A small contrastive image-text model, trained from scratch.
Model: 15.8M parameters, 64-pixel images, encoder arch vit, encoder norm layernorm, encoder activation gelu, encoder patch size [8, 8], encoder width 256, text encoder width 256, text encoder layers 8, text encoder norm layernorm.
Training: soap at rate 0.0022, 8700 steps, batches of 512.
Data: trained on regions of photos with short descriptions (Visual Genome), 21.9 epochs.
Rows from block 4 of the image encoder of a small contrastive image-text model, named by matrix and row number. Rows with one number belong to one neuron. Each number is 500 + 25 x the weight over its row's rms, rounded and kept within 0 to 999. All counts start at 0. Numbers have three digits each.
After each neuron's rows are labels from the 100 images, of 14848, where the neuron reaches its highest value: "peak at" is the part of the image that holds the peak; "top examples" is what is common among them. Only what is clearly more common there than usual is listed. The data: regions of photos with short descriptions (Visual Genome).
# fc1: MLP up (encoder.blocks.4.mlp.fc1.weight, 1536x256), inputs 224-255
# fc2: MLP down (encoder.blocks.4.mlp.fc2.weight, 256x1536, transposed), outputs 224-255

fc1.375:492477457519454497503476512496449475523493505489476464507500527539510551537490490544494475528480
fc2.375:524490498460463465525499483558474539503486519513503493484512480562467492449482477480498520460506
peak at: centre
top examples: text has "bus"

fc1.341:519513491507471500479522504489485464562519495482503458480494505542509527485541540485470514519509
fc2.341:468565518476534572509546500518485506538555486497505485511516554496490502499495501531490514509485
peak at: bottom centre
top examples: text has "man"

fc1.218:533494524493481524515493509550516507518486548473554544474477499513505448476494523464542494521521
fc2.218:489499524512549495501499479512481470530499497479501480523479499466548493501503498484475456499488
peak at: bottom centre
top examples: text has "white"

fc1.187:541491547463474500513471512463528469451521497513487519504520533471470469513526477509470495495514
fc2.187:479537512472490483472456502530571478496531505473469499512525524490476484472494493489482508463531
peak at: top centre
top examples: text has "man"

fc1.112:477482476462519500498484506476489510516499523485465503510486496490500511461547492498521497480478
fc2.112:464494488513533449504497532488488481499533498484499503492505506500505453502476526477541495471495
peak at: bottom centre
top examples: text has "train"; text has "tracks"

fc1.605:513522478487485491464493475515481474488518506489504505511507506532510455478508509492477559470490
fc2.605:464524570500501438494512473477504494566495507498479532474478490460497520514474483493468516538497
peak at: bottom centre
top examples: text has "man"

fc1.538:498508441508502537486491507435470522534507492458478515475457500519497504517451499491522497450498
fc2.538:486492506489506512508487454505479514458540490513449485492462475486537482462485469490483499514521
peak at: top right; top left
top examples: text has "zebra"

fc1.62:535518457495544502472490494533435481468458478508510512499500481499505513482518513514483504493452
fc2.62:479503506499475516556504492508524539507461504508522512523543523487506502550452557526479487489482
peak at: bottom centre
top examples: text has "man"

fc1.548:473520495525464524519476541473490500559528509522492526517488529466516497504502530506477457527500
fc2.548:554508452528525468498500471549468497500463503500547482509523546518501504496484498445506485490502
peak at: centre; top centre
top examples: text has "green"

fc1.520:475519492473500538529490501547461492499499505523477483487542467509468527535526491512499490491529
fc2.520:526533501479517448500431520446487477548457515502538492478501519504492521516457496483520522499495
peak at: top centre
top examples: text has "man"

fc1.528:491497442506504451519462518511527487477478515493482484488471513489487499508458531490510471496494
fc2.528:503467490523532495512493513521476496523445494525488512485515499503523455544487507551529502479558
peak at: centre
top examples: text has "white"; text has "man"

fc1.481:472532479516514510467564477498480497462475527493527493504489526524481513504494510451498514546537
fc2.481:510487503540525541496460519533523465493474448528505487458518501511517450472506492478534542524479
peak at: centre
top examples: text has "zebra"

fc1.638:487518487436512511504493495455485515493504514488448529489519539499492554516526487554502515493501
fc2.638:452500437514481516512526514529461511511478478519475506529451513491509517459452498535479522514503
peak at: bottom centre
top examples: text has "man"

fc1.55:483492501488442492479486481490467500475483504449540514468524468524493455482497494466510499522551
fc2.55:469542511510504500542546456486496507506521500545506457530524466487514520531485546526520469485489
peak at: bottom centre
top examples: text has "black"

fc1.712:507521451510540457495503507525485531455467509534494490494493509495487508509494476503522491492491
fc2.712:501507480496507514514516467513457494490540490518552506455485509451568462483511528470512508476501
peak at: top left; top right
top examples: text has "blue"

fc1.30:484510528454500567467470520502501486488568533521470498520505465486490497510496516523511516519463
fc2.30:478508519462497490501446505503529501526504535527486493538491514510446526476485518517457518507506
peak at: top centre
top examples: text has "man"

fc1.526:501540506512509517490486476475504512498540489495513491506502475494494534509467513473470526505458
fc2.526:539520503505503504464458495488530536435484505493495459503505509544498550505513492478498519528470
peak at: top left; top right
top examples: text has "trees"

fc1.356:511527469481483452518464524495524513504479480477494535524479482514521530490495511495519558492492
fc2.356:509430461487500510488529479529491507522499509494489517484516507545505475513551563500496479479514
peak at: top centre
top examples: text has "pizza"