python train.py --model="contrastive image-text model" --dataset="regions of photos with short descriptions (Visual Genome)" --train_examples=203450 --image_size=64 --crop_scale_min=1 --horizontal_flip=true --color_jitter=0.2 --tokenizer="word" --vocab_size=6471 --loss="sigmoid" --embed_dim=256 --encoder_arch="vit" --encoder_norm="layernorm" --encoder_norm_position="pre" --encoder_activation="gelu" --encoder_mlp_ratio=6 --encoder_head_dim=64 --encoder_fused_qkv=false --encoder_bias="all" --encoder_qk_norm=false --encoder_parallel_block=false --encoder_dropout=0.05 --encoder_inner_norm=false --encoder_patch_size=[8, 8] --encoder_conv_stem=false --encoder_layers=8 --encoder_width=256 --encoder_positions="sincos" --encoder_pooling="attention" --text_encoder_causal=true --text_encoder_width=256 --text_encoder_layers=8 --text_encoder_norm="layernorm" --text_encoder_norm_position="pre" --text_encoder_activation="quick_gelu" --text_encoder_mlp_ratio=3 --text_encoder_head_dim=16 --text_encoder_fused_qkv=true --text_encoder_bias="all" --text_encoder_qk_norm=false --text_encoder_parallel_block=false --text_encoder_inner_norm=false --text_encoder_positions="learned" --init="trunc_normal_002" --residual_init="none" --optimizer="soap" --beta2=0.99 --learning_rate=0.0022 --beta1=0.95 --shampoo_beta=0.99 --eps=1e-08 --precondition_frequency=10 --max_precond_dim=1024 --one_sided=false --adamw_lr_other_params=0.00077 --max_grad_norm=3.0 --max_steps=8700 --batch_size=512 --epochs=21.9 --lr_schedule="wsd_sqrt" --decay_fraction=0.4 --final_lr_fraction=0.05 --warmup_steps=430 --weight_decay=0.2 --adamw_weight_decay_other_params=0
Rows from block 5 of the image encoder of a small contrastive image-text model, named by matrix and row number. Rows with one number belong to one neuron. Each number is 200 + 30 x the weight over its row's rms, rounded and kept within 0 to 999. All counts start at 0. After the name is the row's rms in percent of the matrix's.
After each neuron's rows are labels from the 100 images, of 14848, where the neuron reaches its highest value: "place" is the part of the image that holds the peak. Only what is clearly more common there than usual is listed. The data: regions of photos with short descriptions (Visual Genome).
# fc1: MLP up (encoder.blocks.5.mlp.fc1.weight, 1536x256), inputs 192-255
# fc2: MLP down (encoder.blocks.5.mlp.fc2.weight, 256x1536, transposed), outputs 192-255

fc1.130,099,237,246,153,211,181,189,160,243,146,180,188,232,253,261,195,263,229,212,168,209,181,186,158,222,169,160,237,232,170,189,221,141,192,215,156,158,180,166,250,185,188,196,176,181,158,214,197,210,209,180,214,236,167,158,198,189,204,235,188,192,265,179,185,254
fc2.130,104,190,192,153,201,188,214,173,131,226,196,197,263,221,211,184,172,208,198,263,231,234,192,254,222,172,200,210,192,238,152,194,223,136,194,148,182,151,146,232,212,185,214,256,124,258,159,201,240,197,235,181,212,154,199,219,193,194,157,175,212,174,179,234,166
place: bottom right

fc1.152,105,217,194,229,202,225,236,189,228,226,203,263,238,173,248,204,172,235,191,267,246,242,235,192,175,215,185,123,196,181,253,169,213,172,233,192,177,167,183,191,199,199,267,173,172,191,236,175,157,181,188,135,228,213,236,164,241,177,223,184,203,153,158,172,207
fc2.152,098,229,187,245,188,208,230,199,177,198,201,148,155,217,137,204,200,179,209,155,159,160,170,238,207,205,202,272,148,194,185,212,226,185,166,219,202,207,187,191,189,143,165,173,205,185,183,208,234,201,195,216,149,221,197,222,195,214,137,237,202,229,225,215,224
place: bottom right

fc1.269,111,194,231,170,233,152,174,205,201,194,184,221,175,236,171,203,197,177,259,175,193,184,250,214,171,141,179,194,165,177,177,232,172,222,234,154,161,214,137,220,123,209,150,214,174,191,160,207,266,249,225,189,207,224,172,177,223,216,202,255,196,201,177,201,142
fc2.269,091,243,268,226,149,235,197,196,271,191,180,169,201,143,191,192,209,233,181,208,189,196,217,247,182,226,193,199,230,217,195,232,215,200,271,227,234,120,185,203,196,161,212,174,241,207,213,166,200,243,161,275,211,153,244,186,212,206,241,179,208,197,214,202,188
place: top right

fc1.627,108,169,215,196,169,187,203,131,191,192,206,211,177,168,198,212,121,178,214,174,200,202,220,187,213,238,235,172,216,175,169,209,233,149,207,219,213,212,187,197,195,191,256,220,163,253,224,198,198,237,237,213,186,176,235,221,162,165,245,189,196,132,169,213,235
fc2.627,104,194,199,203,232,171,190,201,233,232,215,203,165,165,202,198,267,157,152,187,175,162,236,227,227,181,223,235,129,173,184,205,140,243,235,244,168,168,183,155,223,187,172,195,193,178,202,221,230,186,218,203,169,189,201,192,241,221,182,169,173,221,234,147,164
place: top right

fc1.58,100,142,229,217,167,245,197,186,212,236,216,163,165,238,210,176,195,178,149,182,235,152,183,212,215,217,246,192,232,172,178,250,189,191,196,183,215,241,173,160,214,169,231,190,197,169,187,211,186,184,211,185,187,153,152,225,193,197,171,169,202,169,206,206,222
fc2.58,107,150,182,212,206,219,212,200,159,178,209,214,162,183,181,142,189,194,161,231,226,199,195,254,227,193,229,174,161,210,159,217,204,197,217,188,196,177,198,195,167,229,161,178,196,210,164,172,161,200,227,187,155,154,203,220,150,178,142,123,228,184,233,169,168
place: bottom right; bottom left

fc1.529,101,175,243,228,201,208,173,227,207,173,229,150,208,171,258,196,223,216,232,182,165,227,159,218,207,252,152,207,215,222,260,149,191,262,227,207,229,143,160,204,164,190,135,210,162,218,216,204,221,185,184,173,176,211,216,189,174,190,156,197,216,230,218,201,236
fc2.529,088,249,198,176,183,153,207,187,212,176,229,199,185,211,195,155,205,167,221,202,196,191,196,241,220,170,207,186,196,169,249,184,215,176,190,216,204,222,185,167,189,254,223,239,158,201,217,191,201,243,201,244,242,223,154,216,203,131,230,226,199,219,216,239,198
place: bottom right

fc1.359,098,166,250,178,223,221,252,121,235,177,192,185,221,204,207,209,196,189,217,172,226,215,218,150,212,177,255,202,217,206,218,213,209,247,266,199,188,178,209,171,161,184,161,209,224,201,192,210,181,196,179,190,197,212,207,145,214,248,213,194,152,203,265,206,227
fc2.359,103,228,177,225,229,223,182,229,176,164,158,209,196,201,190,217,229,209,226,238,145,185,233,154,238,208,212,194,183,208,187,220,234,178,222,184,233,206,218,191,156,195,174,218,203,170,217,193,149,211,188,254,205,198,148,168,225,183,260,125,207,189,184,207,193
place: bottom right