config = dict(
    encoder_head_dim=64,
    encoder_dropout=0.05,
    text_encoder_bias='all',
    text_encoder_positions='learned',
    init='trunc_normal_002',
    residual_init='none',
    adamw_lr_other_params=0.00077,
    steps=8700,
)
Rows from block 4 of the image encoder of a small contrastive image-text model, named by matrix and row number. Rows with one number belong to one neuron. Each number is 128 + 24 x the weight over its row's rms, rounded and kept within 0 to 255. All counts start at 0. Numbers have three digits each.
After each neuron's rows are labels from the 100 images, of 14848, where the neuron reaches its highest value: "strongest on" is what is common among them. Only what is clearly more common there than usual is listed. The data: regions of photos with short descriptions (Visual Genome). In brackets: how many of the 100, against the usual share in percent.
# fc1: MLP up (encoder.blocks.4.mlp.fc1.weight, 1536x256), inputs 128-159
# fc2: MLP down (encoder.blocks.4.mlp.fc2.weight, 256x1536, transposed), outputs 128-159

fc1.311:134144152091193130132119143130171160146090135121181167132125138139140155110134136108127136135108
fc2.311:080142104099104131147137153126124121162122122089111119148133116099116116129131119148111161104123
strongest on: text has "man" (26 vs 8.6)

fc1.652:168148091126142123128127145084143129115119136112139114105119161141119146113131110101175128146115
fc2.652:170131126132132079110155112114132155144143126117060102119142111128128132121172145141121152143144
strongest on: text has "green" (31 vs 4.3)

fc1.112:155136178058115111113126084111121096166181082091093134107126139086112120145113160145110170126148
fc2.112:148111144126114194087162103104114136128124127113104149111092130074116132141174117119112147119098
strongest on: text has "train" (38 vs 1.7); text has "tracks" (32 vs 0.6)

fc1.715:140174151085103104145125121128143124176131145126122128095122108163130134176140109118117102129156
fc2.715:112117105103154074094130137137045132142144156118134137116130152184159108144132178122116132122143
strongest on: text has "giraffe" (33 vs 0.8)

fc1.481:137135147075119111145141147093107147130109097133113091108147117170121136149111170168110106096132
fc2.481:141147076105111151154150118135078142116111181138130122109139151118144132182154140145136109100120
strongest on: text has "zebra" (26 vs 0.8)

fc1.23:102141135092164116124164124100165140109121159134150120145157137161136106150068162086083122120152
fc2.23:121151134169131146090132100114117162148135099133104117097097102097135102118130108158178114136107
strongest on: text has "sign" (35 vs 2)

fc1.57:123130126192104085092106130127167098094141110130144089159120117176121103158122081137135151107093
fc2.57:111153125153121110142142156142126158123131111099158127087105151106150090112160130114123135123110
strongest on: text has "white" (33 vs 11.7)

fc1.526:136154135135168101126152171137142078123068144059125090112131109090122066096151127133128133188137
fc2.526:159125101152098168107122138104148156119130150152109132140161133119108125123180122110157133138126
strongest on: text has "trees" (26 vs 1.4)

fc1.62:106138147127120117117124111136093139131105149118156108147136141116110108131153106103094137114155
fc2.62:139128100109130148151139120185129150130132154114129100108088138080127135173104134101148126113137
strongest on: text has "man" (25 vs 8.6)

fc1.364:077090107132123123098143146142102077124134118122083155137138120104169158126092142144103076125144
fc2.364:155133138136181156116117135105111087117125144168106144134119104095100156112150061101098090152105
strongest on: text has "white" (28 vs 11.7)

fc1.712:105121107129114083111107140114069116137152135126173159132134110133130113075117163144113112095134
fc2.712:158136084150118143135097103118147163112127179143080132171144115085087116129120152121108128107132
strongest on: text has "blue" (28 vs 5.2)

fc1.529:099150150176111100095101105149164110070167146119114125086170103143142093097106153142107122105113
fc2.529:126131122148142167095152130146136098127138090120146173116147181070079147139125172127113089141134
strongest on: text has "man" (25 vs 8.6)

fc1.341:152141141105071173117143098121125094122124115104125083153127132121126108155126112156126150162173
fc2.341:115163107122096123149150127111095143129120152119107169099106134140127133138088106121100117110137
strongest on: text has "man" (26 vs 8.6)

fc1.375:130120123122148107131159148114126119168107120127129135110109143164135134125106175102160097123143
fc2.375:138093113135124165135160126099150112107148075104138107098093130109151160123121150131139127118161
strongest on: text has "bus" (27 vs 1.5)

fc1.264:118185141139117130099119175130104131140158175153134154143165125149081129147135142125136166141138
fc2.264:122144140113141157153097131139145154127174113084133143098108105090078122074150118131131089111124
strongest on: text has "man" (40 vs 8.6)

fc1.11:076100126173120077148152124134138137129142135122166111151193124117115114129101132102080106067148
fc2.11:118141160136177113135097141130118151098136098108127116118134114117068122093143117097134148111113
strongest on: text has "sign" (41 vs 2); text has "white" (34 vs 11.7)

fc1.60:166114161076134091114127127103092133152154108098158157112113155076117168111120162142096195110121
fc2.60:116119139096125161116179136116141146122117140138120176140102140127093087175147095118085085103116
strongest on: text has "train" (25 vs 1.7)

fc1.528:168131127141129098154113106103127095083118085119107112070101155147144139152157129137156144144134
fc2.528:101160125123123149101128122105112147121131147102077121116164142177135128140153139108186106127105
strongest on: text has "white" (29 vs 11.7); text has "man" (27 vs 8.6)

fc1.55:091132164153161085089131144150136111137136159146153119152121136096129098131117134130097117104107
fc2.55:122149096123108170147129151096108128084150115130118116125135170120137155126118135159108106103141
strongest on: text has "black" (25 vs 7.3)

fc1.595:170141113153118116121073142138130122149130162152125103097076183138118140129124140150156158147179
fc2.595:163132130095113137129186098137121086115149128124083148168153142169106129134138176151116127163109
strongest on: text has "man" (26 vs 8.6)

fc1.24:142094118109144098083152146085156148106113161075144101093132146144096127105120146131158066164125
fc2.24:104116131122178144124156075125145164125072083177149136137106135128152109131124128129117177111127
strongest on: text has "white" (30 vs 11.7); text has "bus" (26 vs 1.5)

fc1.538:128113124121147117146108146108131143112131150114116086158121147185101118107102126121129141075129
fc2.538:109113103184166143127143151153150122128141111156133134137121109109178137141111128168158135093120
strongest on: text has "zebra" (25 vs 0.8)

fc1.604:118140105163144123158138135164122147114144124144133117125157124151112137136116111080073125140135
fc2.604:131170151170096147100090121131133182137123054099112129123124111112136124105141111136131091126091
strongest on: text has "sign" (25 vs 2)

fc1.764:151125124101133057123096157125177123112141135149138110109147145182119116131126147145147106132111
fc2.764:121123110153132138149138110135111159143104139114117106132096150109134122131155120155136135115095
strongest on: text has "white" (30 vs 11.7)

fc1.117:144145140140130110107098138148123078099110130088170145102123143111137113128144131127084098140135
fc2.117:129140083110122184112098101088172141126104124159141154197118085106102100128128125141147145121115
strongest on: text has "snow" (26 vs 1.3)

fc1.506:123127159119146128090146141142101103111081118113187116107160136158120139098136116143143127133150
fc2.506:132095118113109105135132111136158100139176129133109115119099131121135127127147134072180164181158
strongest on: text has "pizza" (29 vs 0.9)

fc1.577:161111161138107126120119084109170098146148121120127097121173145149130165161142146120098119141132
fc2.577:105106139154102130163143129121114143134164118162140087174103115148136140104129098110091131137131
strongest on: text has "water" (33 vs 1.5)

fc1.548:116144116116122119122167140104154127096094142149141124096085131142151144128153114117134150127134
fc2.548:161094092121128138132090135131151165102091136130109112157158182157133125097121148126121117147140
strongest on: text has "green" (27 vs 4.3)

fc1.752:197108116147164144121121101142165098125104140099133097105122150142144185108145144128097109138127
fc2.752:101110155122137149131123122128130111144149095170150103151087125117137119063137106122097098142119
strongest on: text has "water" (26 vs 1.5)

fc1.356:138139122153117114114138145111125145123130123159171153124116131142095122071111103088077118118146
fc2.356:119125112110136111144128111138135127152115128089105103110147135089211075117111165120127140123126
strongest on: text has "pizza" (30 vs 0.9)

fc1.602:132167110159143133162095104080120139137139137143121117121134122097146152101117106140106106141112
fc2.602:147115149137083178159094101103135126154122126176082146122114111132110148113157148131159156159115
strongest on: text has "sky" (26 vs 1.8)

fc1.193:093181116128130115127179133150133143111098095105143119111125124152086118166155155154141153157121
fc2.193:148127110131127139127122115112150157144107141172135125131146179153167158122145168123129121134135
strongest on: text has "tree" (28 vs 2)

fc1.218:099123136156153135098127151164158156144150124133134137130088115127129101181146140144123105137154
fc2.218:150129143106101120135110126102088122134117135128077171155125137097099127106133112134155097090120
strongest on: text has "white" (28 vs 11.7)

fc1.377:158152195111097153106172145163140137089106116136100112149134089150116151139082131064123086181125
fc2.377:083119123123159198128179150108143107117103167137109141121130135133116138103141145158107096145120
strongest on: text has "red" (28 vs 4.3)

fc1.651:117119128146134119130159140089136135126122101105137116129104155164101116153150130139113096162104
fc2.651:137127174116134102141093129081130179140168113143098095145148129121120163118150173122169109140150
strongest on: text has "tree" (27 vs 2)